config.toml
model = "image flow-matching model"
train_examples = 38949
conditioning = "none"
inner_norm = true
drop_path = 0.15
moe_every = 2
expert_mlp_ratio = 2
experts_per_token = 2
shared_expert = true
momentum = 0.85
max_grad_norm = 5.0
epochs = 131.1
warmup_steps = 260
adamw_weight_decay_other_params = 0.01
Rows from block 5 of a small image flow-matching model, named by matrix and row number. Rows with one number within an expert belong to one neuron, the router's apart. Each number is 128 + 24 x the weight over its row's rms, rounded and kept within 0 to 255. All counts start at 0. After the name is the row's rms in percent of the matrix's.
Before each expert's rows are labels from the 100 images, of 14848 (inputs lightly noised), where the router gives the expert most weight on average: "strongest on" is what is common among them. Only what is clearly more common there than usual is listed. The data: photos of plants, animals and fungi (iNaturalist).
# router: router (model.blocks.5.mlp.router.weight, 4x320, trained with AdamW), inputs 0-159
# up: expert up (model.blocks.5.mlp.up, 4x640x320), inputs 0-159
# down: expert down (model.blocks.5.mlp.down, 4x320x640, transposed), outputs 0-159

# expert 1
strongest on: class Aves; order Passeriformes
router.1 096 [111 160 118  71 103 118 138 152 123 127 131 132  99 134 157 111 133 118 107 123 140 136 114 139  90 142 112 111 123 115 127 122 145 113  80 126 164 134 136 159 112 106 109 129 102  94 141 124 123  98 137 129 113 120  82 135 131 112  89 101 125 128 183  76 140 131 126 104 119 130 164 115 136 143 115 172 167 139  75  99 108 161 132 118 114 124 100 114 134 138 135 111  97 110 129 165 151 118  79 111 111 136 133 137 125 145 151 129 146 133 150 105 158 150  77 168 114 196 144 139 106 140 165 180 130 130 141 113 151 157  80 140 109 155  75 120 117 158 132 138 145 106 102 108 124 116 106 135  98 125 167 171 104 122 128 116 140 146 167 129]
up.0 101 [144 119 108 114 113 100 114 136 131 113 151 109 119 152 135 104 103 112 113 109 157 147  93 123 127 127 148 132 132 160 121 123 120 145 123  87 133  77  93  92 161 138 113 105 133  98 120 137 157 148 121 154 131 152 131 140  91 144  96 147 159 116 156 123 135 117 139  80 107 150 135 161 141 111 107 147 137  76 135 116 126 119 136 130 145 163 125 150 162 122 102 148 152 153 156 117 140 110 131 153 102  68 107 137 155 143 143 114 110 119 112 132 131 149 131 115 144 141 177 179 136 155 153 165 147 138 104 142  95 118 149 116 143 116 132 136 121 153 105 121 131  68 117 116 110 154 168 120  90 149 112 141  87 113 147 169  50 130 110 111]
down.0 101 [109 136 150 102 136 141 126  83 115 126 103 143  98 122 110 135 174 165 157 135  86 122 144 166 167 138 130 111 108 111 147 111 123  80 128 167 111 149 164 158  95 165 114 146 125 165 138  96 104  93 151 138 114 145 125 137 127 125 132 136 108 136 118 115 112 132 131 161 145 125 108 120 102 136 136  79 155 173 121 117 151 138 147 133 141  95 160  97 141 105 170 150  98 125 122 116 104 166 127  96 158 149 147 105 107  79  79 105 118 130 140 134 149 114 113 149  90 109 135 137  93 110  85 135 140 140 140  94 142 138  84 129 119 127 131 128 134 104 156 124 125 150 118 156 123 138 109 150 151 109 101  82 165 166 144  94 216 142 138 181]
up.1 108 [116 119 122 132 137 104 187 114  93  88  86  77 117  89  95 144 125 150 111 117 125 156 132 143 133 126 147 101 144 149 136 106 142 147 118 146 120 140 139 131 161 138 161 151 142 111 105 173  80 115 146 105 152 145 178 141 139 118 144 106  80 113  91  86 109 101 118 133 115 118 103  77 125 137 154 127 129 166 165 125 154 102 133 146  79 159 139 124  99 149 127 154 101  71 137 109 135 127 128 103 110  88 107 103 151  85 143 152 186  87 121 111 123  99 107 160 129 135 139 106 137 112 124 180 172 157 129 108  98 110 144 103  89 141 116 100 107 110  95 100 136 151 117 146 145 105 122 135 124 103 114 134 127 130 130 142 131 117  94 177]
down.1 078 [127 143 133  93  83 148 111 137 166 146 171  94 105 137 147 121 131 119  98 141 116 119 114 120 122 129 140 130 114 139  97 110 145  77 124 114 144 111 176 151 129 115  89 119 145 167 141 116 119  91 150 147 105 115 122 107  91 161 145 101 110 147 135 154  78 135 159 131 103 157 134 105 124 122  89 122 132  92  78 152 129 134 126  89 149 127 160 142 155 137 130 125 151 124  98 152 134 137 186 116 134 164 156 174  80 159 114  79 116 168 135 127 159 113 115 122 127 154 123 117 109 149 119 143  80  97 140 180 159 153  81 131 112 132 104 125 130 103 143 125 133 127  97 143 127 132 121 128 121 111 125 112 113 123 145 144  62 161 153 120]
up.2 091 [ 88 105 116 142 111 144 105 116 115 147 106 101 106 147 136 146 141 112  99 140  96 137  87 177 115  93 123 127 126 140 122 139 115 120 151 160 148 118 140 144 162 165 107 150 175 136 114 144 103 170 115 142 160 111 125 146 111  78  99 151 130 107 131 141 124 137  76 158 180 160 122 131 129 104 127 141 148 113 144 148 121 127 117  99 128 126 132 113 116 147  95 142 116 128  89 108 155 149 131 140 165 134 146 157  98 135 118 143 129 161  93 102 130 142  86 127 130 116 137  95 115 143 169 125 140 109 120 114  96 110 155 131  65 117 160 143 130 149 130 122 139 109 183 120 112 130  83  97 136 156 114 108 121 104 114 117  91 115 161 129]
down.2 073 [106 198 115 125 127 137 109 127 156 122 123 123 172 156  88 106  92 122 177 124 130 136 192 124 110 169  78 128 143 154 138 121 125 171 112 138 145 151 146  83 121  81 113 126 108 148 152 136 132 113 183 142 144 111 122 145 138 123 108  88 116 149 143 151 118 142 141 128 110 124 160 121 134 122 108 146 125 107 110 107 130 129 108 129 125 119 142 168 127 130 139 131 137  89 116 145 144 156 134 118 183 103 127 146 108 121 133 120 134 128 144 147 148 104 136 129 149 149 136 140 130 160  78 145  91  98 109 130 143 141  82 145 116  85  75 155 114 130 133 107 145 123 130 142 153 115 112 170 175 104 113 114  91 130 109 164 127  81 158 152]
up.3 092 [127 142 125 163 125 155 116 121 121 112 127 116 117 129 110 120 117 144 139 124  96 122 129  88 106 100 121 140 169 128 125 129 135 104 110 162 179 156 110 161 141 125 105 101  97 126 131 139 135 138 122 176 116 128  61 118 113 114 112 147 160  99 134 136 173 107 110 168 117 151 116 125 127 141 149 138 136 140 107 100 144 168 111 143 158 137 129 158 153 160 114 133  76 131 114 114 104 180 152 170 131 112  92 126 100 103 118 167 109 130 121 132  97 125 118 152 133 175 141 107 141  78 130 142 122 139 113 121 105 153  64 150 102 161 129 139 156 135 125 140 135 101 125 127 104 135 149  64 172 145 158 117 121 139 114 109 121 129 143 155]
down.3 101 [137  76 122  88 116 152 145 102 153 161 125 147 126 160 182 141 150 130 105 133 123 145 109 150 144 142 148 136 126 125 100 134 108 158 157 111 115  99 136 140 100 136 126 110 132 145 140 127 131 113 125 101 111 117 149 117 136 128 144 139 106 144  98 120  79 176 120 102 126 129 143  98 131 115 100 115 118 122 132 150 123  81 148 107 120 136 145  94 125 118 159 148 171  92 102 165 148  61 121  90 116 145 115 130 150 151 133  97 156 126  96 108 161 107 115  98 111  90 150 170 119 162 147 105 116 118 134 147 141 130 181  99 155 127 108 112 119 143 117 105 131 147 135 155 147 101 116 129 154 156 122 136 121 101 138 132 133 102 107 107]
up.4 086 [ 90 125 129  91  76 134 134 142 132 201 119 154 136 144 135  91 116 114 158 114 108 166 109 125 138 115 168 152 130 108 119 177 104  98 133 140 154 120 122  94 125 111  91 104 135 150 159 114 125 109 146 150 122 120 113 154 120 177 112 138 109 145 166 103 167 108 124 157  90 163 134 144 152 138 108 104 140 136  92 111 106 122 113 139  63 117 101 123  91 116 144 173 144 125 116 126 138 135 114  77 171  89 150 165 129 139 128  87 130 128 124 113 132 124 158 154 147 204 135 146 168  86 146 176  88 125 129 126 134 152 110 158 148 130 111 104 119 119 101 162 152  99 157 126 122 138 141 113 139 131 103 155 150 149  85 116 138 123 164 102]
down.4 112 [123 119 142 134 147  81 119 140  96  92 150  84 112 111 126 176 113 151 126 119 123 123 164 117 139  82  90  87  96 146 129  65 126 141 114 150  90 134 146 156 107 130 166 132  68 122 113 132 115 115 112 141 129 130 145 117  90  66 125  76 162 115  71 113 110 114 113  97 117  93 109 109 138 105 134 132 103 116 104 172 143 116 131 126 191 153 146 115 164 125 124  91  93 116 120 117 132 123 114 165 100 136 140 107 127 130 135 163 125 119 124 106  91 188 133 130 126  74 111 139  71 145 103  97 164  83 153 136 100 121 145 104 102 110 157 141 121 132 115 101  89 122 114 157  93  99 147 157  85 111 107 123 101 163 121 132 142 148  77 150]
up.5 089 [104 138 119 143 100  97 155 120 136 128 114 136 125 170 119 100 151 128  72 125  72 142 110 130 119 102 131 140 140 177 122 118 127  87 109 158 113 118 148 195 139 121 108 126 136 125 131 125 133 113 129 103 134 117 143 101 158 123 123 143 136 116 158 129 118 135 144 142 180 129 128 156 173 140 125 142  79 129  95 125 110  87 113 138 115  98 109 118  69 106 116 179 114 148 101 122 138 118  99 131 103 169 154 172  76 101 171 114 142 123 112  79 179 167 144 133 125 129 150 101 101 147 130 164  85  81 145 130 149  98 131 135 127 112 146 146 159 130 136 130 147 118 110 134  68 105 101 149 112  85 129 159 170 119 139 121 169  85 133 112]
down.5 086 [113 109 136 106 130 139 142 150 167 119  74 111 111 126 117 123 127 133 102 135  98 144 128 137 178 103 167 170 118 100 136 170 133 104 117 158 146  99 129 153 123 106 153 133 116 151 133 171 130 160 118 104 132 115 146 123 133 113 209 116 150 117 140 101 144 134 131 132 121  80 135 106  81  94 121 112  97 114 116 133 118  78 130 117 111 165 124 135 121 148 102 112 112 136 164 113 178 151 141 134 112 139 148 130 113 103 141 121 105 112 137 124 117 142 126 192 110 138 155 145  92 129 119 145  92 116 100 145  94 103 163 110 130 103 169 105 124 146 135 159 149 152  89 110  82 154 165 136 113 128 125 137 137 120 149 143 192  90 133 115]

# expert 0
strongest on: class: Aves; order Accipitriformes; family: Accipitridae
router.0 121 [180 110 138 156 148 101 148 102 132 144 160 146 164 105  95 146 121 109 140 146 123 111 139 155 117 178 171 138 104 175 116 123 136 162 157 133  49 172 128 108 123 148 156 117 149 144 100 103  99 153 108 125 114 128 131 115 150 163 116 168  66 135 117 141 106 169 115 124 121 115 104 176 139 128 132 116 140 107 156 133 151 120  55 149 157 117 105 137 125 142 118 138 174 132 132  89 124 141 132 116 148 150 136 109 109 124  96 135 171 123 129 128 120  87 116 129 124  87 115 139 165 142 116 120 132 167 109 165 139  77 143 132 154  85 147 160 124 146 140 116 106 120 138 117 131 149 120  91 134 123 126 126 162 129 131 138 152 126 101 130]
up.0 099 [157  89 126 107 124 105 132 132 118 117 122 124 132 216  95 136 112 126  91 163 149 105 130 123 161 151 103 117 123 110 134 127 102  93 130 130 140 131 136 134 144 109 172  86  81 145 141 133 136 102 162 163 174 108  50 158 115  99 106 116  88  96 127 150  99 128 143 136 159 147 165 121 129 159 144 113 139 115 126 163 153 166  89 113  93 118 176 159 155 135 117 134 115 120  84 180 119  87 166 108  98 121  95 142 163 122 143 150 166 135 141 118 133 102 120  91  86 139 123  97 131 139 139 176  99 138  88 114 138 144 117 129 142 125 131 133 149 129 114 100 173  99 103 119 161 148 164 150  77 110 108  92 103 153 139 179 158 123 135 101]
down.0 094 [131 129 152 155 167 154 125 107 130 181 161 131 138  91 174 138 158 123 156 103 100 134 138 125 106  85 171 151 109 138 153 140 177 190 130 148 137 102 103 124 119 142 100 124 163 111 113 123 130 143  84 124 113 123 176 118 134 161 141 141 107 165 147 150 129 123 123 102  95 147  90 161 129 131 151 133 137 141 140 134  98 110 145 137 143 126  86 133 162 143 136 144 135 104 154  58 124 182  94 164 175 111 152 129  97 151 112  81  87 136 113 125 126 137 137 157 132 102 131 107 169 148 117 113 166 129 163 131  95 109 149 136  99 106 125 137  89 113 157 163  96 146 121 135 118 139 116 152 165 123 110 190 153 112 119  88 121 118 127 125]
up.1 096 [ 93 125 137 155 108 138 140 130 166 130 109 154 161 117 127 147 110 161  87 126 150  86 146 107 110 127 121 114  98 103  95 109 127 114 122 108  98 139 116 139 142 148 144 140 132  95 118 109 143 181 112 137  95 112 131 132 126  99 164 143 179 123  98 151 134  74 141 162  79  59 178 114 158 159 150 128 125 139 153 126 141 110 112 116 168 113 122 196 145 105 147 129  77 133  92 155 149 208 140  95 117 149  91 126 117 100 132 116 119 127 130 134 156 103 128 137 154 118 158 124 110 123  87  85 128 154 120 119 128 165 136 173 141 129 119 137 157 103 134 112 134 108  89 105 136 100 109 104 113 120 117 155 115 140 125 150 125 118 118 143]
down.1 130 [147 134 121 120 131 125 107 126  98 112 179 102 116 119 128 163 141 132 154 125 131 166 129 116 142 131 159 140 158  90 148 157 124 133 111 157 126 132 132 129 125 111 110 137 145 154 110 143  78  80 108 132 176 138 135 105 107 128 100 163  97 127 183 104 129 134 113 106 187 163  98 148  94  91 120 141 121 119  98  99  99 114 130 147  85 159 122  58 133 136 109 141 173 139 144 101 122  62 109 168 108  97 161 136 158 144 150 147 160 123 121 141 119 131 148 112  99 152 145 147 150 121 188 152 132 148 100 133 131 106 118  98 104 130 138 143  96 147 157 143 117 142 162 141 126 133 144 144 150 156 131  80 160  97 132  97 110 163 152  93]
up.2 092 [146 129 150 136 122 118 160 156 156 118 138 129 162 111 134 147 120 144 136 125 174 115 124 108  93 119 140 144 103 119 130 129 157 120 142  97  81  89  91 149 108 143 140  78 136 127 124  94 108 132 105 112 138 142 157 175 134 146 130 114  92 162 123 160  61 140 133 148 166 103 116 155 145 128 158 149 158 115 147 138 143 117  85 113 145 135 111 143 128 137 104 146 142 153 113 134 167 110 101 153 142 128 126 117 151 100  90 168 132 107 126 139 145  97 152 159 123  93 152 138 143  87 124 116 127 111 152 126  89 120 124 126 118 165  86 126 100 141  40  61 140 156 115  59  81  94 137 128 157  95 131 156  95 117 114 153 116 188 145 154]
down.2 077 [115 115 124 119 156 129  69  98 131 147 106 150  91 141 114 127 107 132 136 130 103 116 178 134 173 114  86 125 145 119  98 118  85 155 144 119 129 124 171 161 160 119 127 124 120 156 130 164 172 133 143 135 113 154 107 108 137 111 173 123 148 130 104 129 142 116 102 113  99 154 176 134 112 112 154  82 103 153 123 110 120 156 125  83 126 131 116 131 136 107 118  95 117 106 122 150 121 135 143 136 117 124 105 122 124 121 101 137 167 124 144 140 138 129 144 113 137 127 115 151 125 143 101 131 128 169 114 156 147 100 127 145 105  77  89 147 148 124 190 180 138  64 127 165 152 157 109 165  82 165 151  65 165 106 114 123  97  88  73 162]
up.3 091 [140 156  82 156 153 110 164 121 138  98  88 127 129  74  90  91 104 134 150 121 186 103 133 141 127 111 139 138 165 109 115  90 149 151 135  81 117 154 145 123 111 129 123 119  94 130 130 137 127 100 156 173 124 113 144 112 121 146 130 112  99 123 169 142 100 117 118 140 158 139 123 156 115  84 158 142 106 116 124 140 135 154  77 124 130 119 127 125 131 145 110 173 156 137 100 129 126 131 105 131 136 154 144 110  89  88 113 121  85 126 167 135 136 129 112 153 125 142 130 117 119  93 118 108 100 106  91 117  96  89 110 160 136 144  97 112 123  93  93 124  83 118 116 132  96 103 136 185 135  62 129  80 133 119 149 148 156 153 127 181]
down.3 092 [123  82 163 151 154 125  90 132 109 146 116 174 128 152 178 139 176 157 109 109  67 130 126  91 110 153 128 123 103  83 136 156  80 122 131 142 129 115 166 142 162 115 121 126 138 158 134 143 132 162 128 111 125 122 115 140 114 119 151 111 168 132  76 124 142 128 102 132  95 135 154 116 111 114 140 171  86 125 115 110 146 107 124 146 162 127 110 142 142 149 156  94 107 119 133 164 106 106 132 158 102 104 113 111 147 135 121 145 204 142  90 140  95 149 130 129 122 125  99 107  99 162 148  97 153 130 141 138 154 143 119  86 166 123 115 133  87 128 174 149 123 138  84 140 155 170 134 140 147 195 106 146 127 141 140 135 107 146 116  95]
up.4 104 [100 103 104 164 138 133 151 108 142  66 126 173 103 154 113  98 128 123  94  94 136 131  91 179 143 136 112  72  99 131 161 106 115 118  68 123 114  95 130 128 121 136 154 114 125 128 131  86 109 129 177 114  99 156  98 151  52 131 141 142 113 158 134 124 125 186 146 138 142 116 156 123  76 103 139 134  91 131 163 120  95 159 121 106 104 154 162 165 153 161 108 160 110 124 108 109 113 101 142  70 132 112 121 124 106 142 135 188 142 106 171 149 145 109 138 103 143 123 103 144 138 115 155 119 167  91 117 154 141 104 140 105 158 123 110 175 153 144 165 144 120 155 130 111 105 127 103 176 121  63 150 126 124  99 125 127 112 162 139 155]
down.4 104 [158 121 126  86 126 133 105 138 105 162 134 124 162 106 146 150 146 131 139 156 108 107 150  64 126 106 117 140 167 136  75 145 144 129 171 134 180 160 120 129 145 135 114 152 120 152 127 160 148 102 116 152 147 100 142 100 176 112 139 132 153 118 120 160 113  73 117 109 127 142 118 130 162 145 137 153 144 117  75 139 140  96 118 131 150 119  88  81 141  92 153 108 109 118 145 164 135 164  99 155 119 148 130 130 157 123 103  92 113 156 102 118  83 137 132 151 130 126 156 133 118 152  94 136  90 170 132 107 102 142 128 133 129 113 165 104 117 118 124  71 137 110 142 137 173 126 165  88 127 174  94 151 130 149 128 127 134 109 114  80]
up.5 100 [118  99 131 156 112 115 135 141 153 140 137 128 144 146 145 142 124 118 141  99 130 151 171 142 157 180 124 156 120 108 136  95  94 156 128 134  97 149 138 160 155 112 135 171 152  95 106 110 104 147 114 111 175 116 113 129 114 154 138 114 137 138 121  57 123 111  93 124 116  89 174 138 120 144 137 116 135 159 138 122 167 137 148  87 139 114 102 140 140 106 132 114 124 165 147  91 125 117 162  52  93 102  95 137  75 158 144 125 158  93 130 127 163 147 116 168 160 125 107 129 175 161 112 142 109 154 110 121 118  74 112  83 156 100 128 103 135 150  90 143 115 165 136 100 143 145 148 133 156 171 117 125 125 148 105 157 128 114 125 139]
down.5 115 [135 141 134 124 121 143 127 138 107 122 108 121 114 159 117 121 155 128 108 168 123 140  89 117 130  94 115 128 134 153 107 155 147 122 111 107 143 125 111  80 135 149 115  78 139 118 139 152 132  89 107 124  81 119 130 119 145 112 109 146 107 123  97 143 117 175 185 112 110 154 129 104 124 119 105 136 139 112 135 114 100 140  91 158 114 100 129 132 120 188 112 122 154  95  92 167 155 121  92 182 169 148 148 104 126 111  84 151 113 149 107 127 130 145 110  92 102 148 184 118  97  90 141 135 142 127 160 158 135 168  96 141  88 152 120 142 146 117 134 126 138  73  72 145 120 134 106 167 107 101 167 136 127 143 151 105 161 139 115 115]

# expert 2
strongest on: phylum Arthropoda; class Insecta; order Lepidoptera
router.2 086 [132 157 120  80 105 124 151 126 123 107 119 125 103 119 138 129 109 134 110 138 125 151 121 163  77 148 134 110  95 116 149  97 143 112 100 111 157 152 145 133 102 102  98 157 114 104 155 132 117 106 134 137 114 110  89 154 126 104  79 121 132 127 181  89 140 158 132 108 130 113 153 115 129 154 136 174 184 117  86 111 109 145 136 127 122 124 102  95 154 140 103  88  93 147 130 147 129 125  71 134 106 133 111 122 111 152 132 148 125 122 163 119 157 142  87 163 112 178 129 150 114 150 159 172 129 138 142 138 142 132 105 147 117 150  92 131 107 134 143 125 135 112 111  88 129 117 105 126  86 142 148 146  97 136 131 126 142 156 168 109]
up.0 096 [147 114 112  96 151 105 164 132 133 113 137 157 136 119  82 146 137  86 125 109 160  80 114 149 122 167 108 122  68 130 116  95 151 154 121 136 144 115 100 125 126 114 113 140 111 139 183 122 109 143 131 156 133 181 134 116  85 124 156 131 154 151 113 124 121 166 140 182 158 130 146 188 125 109 161 128 121 117 160 132  56  86 137 138 163 110 180 149 167 114 112 131 119 132 125 117 125 154 126 105 124 107  75 110 111 125 110 127 108 127 135  85 172 145 121 138  94 136 101 144 176 110 128 137 125  84 106  92  68 151 162 130 131 138 141 137 126  92 145 168 115 147 110  95 114 184 162  86  87 136  96 149 152 124 138 151 147  96 134  82]
down.0 082 [140 152 133 193 132 150 127 140 109 127 121 112 138 128 122 152 142 130  86 177 113 135 119 140 125  90 157 125 143 117 125 173 133  98 111 140  86 150 149 143 117 141 141 123 135 113  84 142 155 112  85  95 111 125 145 172 121 150  96 107  96 104 123 184 128 128 142 118 130 112 125 107 135 102  34 159 160 132 117 114 157 178 153 128  72 119  60 135  94 174 136 164 136 114 120 168 117 127 113 136 139 136 128 140 124 138 156 110 129 109 129 129  86 116 122 107 119 180 159 149  75 170 136  91 158 137 135 148 164  73 147 133 146 119  89 114 135 128  85 107 137 116 109 158 125  97 124 128 123 131 160 149 107 128  74 106 150 138 104 120]
up.1 086 [147 145 141 157 111 134 119 117 119  99 167 137  99 133  97 147 119 145 155 154 155  91 134 125 104 102 141 113 131  98 140 107 151  88 142 134 135  95 169 138 108 120 111  68 110 136 119 151 142  95  94 107 127 123 124 141 146 143 105  99  96 138 170 115 125 129 151 119 129 107 145 145 160 107 124 149 173 101  86 105 146 104 120 143 123 107 173 117  95 129  94 139 147 145 112 119 103 105 150 158 145 138  92 144 152 165 132 111 135 110 122  76 137 123 151 146 122 132 151  93 155 141 174 154 148 113 108 154  94  89  80 147 108 155 130 161 110 122 153 132 165 146  88 109 130 113 204  98 151 125  95 168  91 147 136 107 145 140 131 104]
down.1 089 [ 94 137 145  95 107 130 160 125 129 121 100 120 139  99 136 141 131  60 117  93 137 147 106 131 172 129 118 134 128 154 125 117 100 108 171 118 137 171 127 103 144  96 146 178 135 130 113  83 134  93 155 151 132 124 143 109  98 136 142 138 140 117 127 164 141 161 109 131 118 125  91 128 125  91 144  89 122  95 144 128  86 122 116  92 147 165 120 121 184 109  98 115 117 119 104 135 119 166  91  95 139 123 159 128 120 105 126 119 131 153 140 167  94 119  99 121 160 113 105 135 112 103 104 145 137 130 129 104 136 168 138 100 174 140 120  87 116 150 115 107 127 111 121 174 123 132  85 135 128 151 147  89 130 106 120 138 113 110 147 118]
up.2 090 [136 121 107 114  95 151 139 133 142 130 126 144 180  80  99 147  94 112 120 114 132 112 136 103 147  68 181 121 154 131 160 115  85 187 145 118 136 132 130 138 126 130 104 159 133 145 107 114 133 134 173 155 126 131 163 155 127 179 126 147 120 133 115 129 134 131  93 110 117 155 180 127 110 163 171 130 114 119 124 113 110 130 155 151 129 176 155 148 128 115 147 148 171 141 111 121 162 204 127 161 172  72 164 112 125 143  99 146 142 130 112 147  99 173 136 120 111 104 123 126 113 116 148 116  47 151 142 105 131 157  86 117 128 111 154 153 139 145 157 106 141 139 131 130 119 115 136 129 119 155 116 129 120  57 148 116  99 139 127 141]
down.2 097 [123 144 128 148 144 110 101 140 144 144 152 109 141 160 148 145 131 160 128 130 132  94 136 152 113 182 123  82 142 141 102 129 109 110 114 147 114 129 173 136 114 145 140 157 124 153 121  99 116 137  83 126 113  92 116 127 115  92 127 132 169 148 101 152 131 139 162 134 157  94 104  94 148 100 100 148 142 131 152 106 115 126 121 126 170  67  70 147  81 132 122 150  84  87 127 150 135  78 129 122  64 120 108 160 122 100 172 145 133 126 100 127 151 109 113 140 125 163 120 109 130 123 122 167 180 106 154 169 168  88 180 120 149 107 123  99  91 111 104 133 153 104 137 111 163  89 104 101 145 111 153 141 105 140 127 143 140 147 132 123]
up.3 100 [132 133 151 131 103 121 124 120 147 110 113  85 147  95 123 134 118 153 126 125 160 114 145 122 124 168 139 129 120 156 186 115 117 147 152 127 157 120 117 108 173 125 139 105 120 156 129 142 142 125 114 160 114  81 150 158 117 131 119 112 124 114 133  95 139 147 142  92 146 155 121 148 140 124 127 138 184  91 112 144 114 138 105 151 162  95  99 152 109 102 127 132 129 123 139 179 159 117 108 150  91 124  69 154 121  98 162 147 128 141 104 120 184 128 118 153 118 178  85 109 150 132 117 143 134  75 103  90 155 108 148  87 153 128 133 174 145 100 171 126  97 102 162 143 117 131 114  95 133 128  84 164 122 132 133  91 122 104 132 142]
down.3 101 [147 106 108 104  74 148 127 114 121 132 168 138  78 151 123  86 120 120 137 134 117 144 140 105 164  86 143 136 133 103  97 126 132 136 107 141 117 139 110 142  80 151 141 165 129 120 106 132  97 130 161 135 133 141 107 110 120 136 138 165 112 173 136 125 101 116  59 170 103  60 132 147 150 157 159 132 119 180 113  87 138 130 110  98 113 174 143 102 119 176 164 134 126 172 146 119 119 111 120 101 144 109 140 136 124 150 111 119 145 105 120 115  53 125 103 127 115  96 149 118 108 131 162 127 120 169 132 151 103 143  89 155 118 107 168 109 128 144 101 119 141 167 131 101 136 128 160 158 130 132 132 140 150 114 152 150 121 182 128 100]
up.4 087 [124 123 153 137 122 104  88 160 120 167 104 154 111 180  94  98 154 104 106  95 119 141 128  88 142 136  53  82 134 149  83 125 124 130  90 141 151  96 134 110 116 111 153 103 149 114 149 100  87 132 122 112 147 104 114 113 107 117  96  90 117 133 124 133 145 113 118 106 136 155 124 140 105 132 146 111 176 142 166 122 126 112  92 178 134 149 176 159  97 122 153 149 126 180 143 127 149 116 164 120 157 150 108 153 140 125 133 175 159 169  92 131 114 120  92 123 152 166  91 136 100 136 144 102 132 139 143 145 147  46 127 109 111 140 126 122 160 148  97 125 127 121 123 119  98 140 108 193 154 170  97 142 113 124 113 163  99 155 145 126]
down.4 108 [113  96  82 138 149 113 136 116  91 109 171 124 164  73 159 144  91 120 134 156 118  92 125 152 116 121 175 165 131 109 143 103 148 130 128 125 140 154 143 186 177 137  95 146  91 124 147 152 150 140 145 133 110 131 133 144 165 120 139 176 131 133 152 139  95 142 144 147 122 111 157  95 171 156 126 178  95 109 135 141 124 142 151  70 146 103  82 108 180 150 101 123 142  89 130 148 106 152 109 156 106 131 146 134  93 109 109 113 117 106 153 101 132 137 118 107 116 100 156 124 152 127 142 146 141 131 108 129  79 219 117 162 131 137 120 120  97 115 150 107 138 117 151 132 141 136 134  55  82  96 131 127 147 107 142  84 103  88 130 109]
up.5 099 [109 112 109 149 108 144 143 134  93 143 122 135  93 143 177 103 107 155 134 181 131 148 139 112 147 102 122 115 157 108 174 145  99  93 168 125 102 148 163 155 156 159 127 136 125  93  70 141 116 116 139 112 148 108 165 156 120 119 106 122 112 124 158 143 178  98 146 116 102 149 119 117 157 141 134  90 149  84 117 153 172 170 126  90 100 123  76 155  85 131 107 135 125 122 156 100 107 112 105 138 117 122 145 170 177 153 129 124 112 127 121 141 100 133 115 161 144  97 133  89 119 132 124  87 127 157 185 151 156  93 135 126  99 107 147 120 120 169 121 144 110 101 142 127 165 118  92 126 136 146 158  91 109 129 133  95 138 127 187 155]
down.5 099 [135 108 120 118 135 128 129 131 128 140 161 138 159 132  82 152 100 111  93  91 118 109 127 169 103 139 157 130 118 148  85 117 145 145  92 120 150 140 129 104  99 117 123 149 110 173 174 123 130 140 115 124 109 136 113 107 112 148 129 127 136 181  75 131 103 155 121 166 142 107 157 126 123 139 108 166 138 151 149  75  92 117 139 176 105 143 156 116 156 143 160 167 116 144 105 156 139 150 116 142 137 125  95 122  89 134 139 131 146 167 125 105 153 123 127 115 140 163 143 140 116 122 131 174 119 110  90 136 117 140 129 162 120 124 132 130 113 151 182 122 169 145  98 118 101 151 185 126 126 156 104 168 125 121 139 169 135 108 116 109]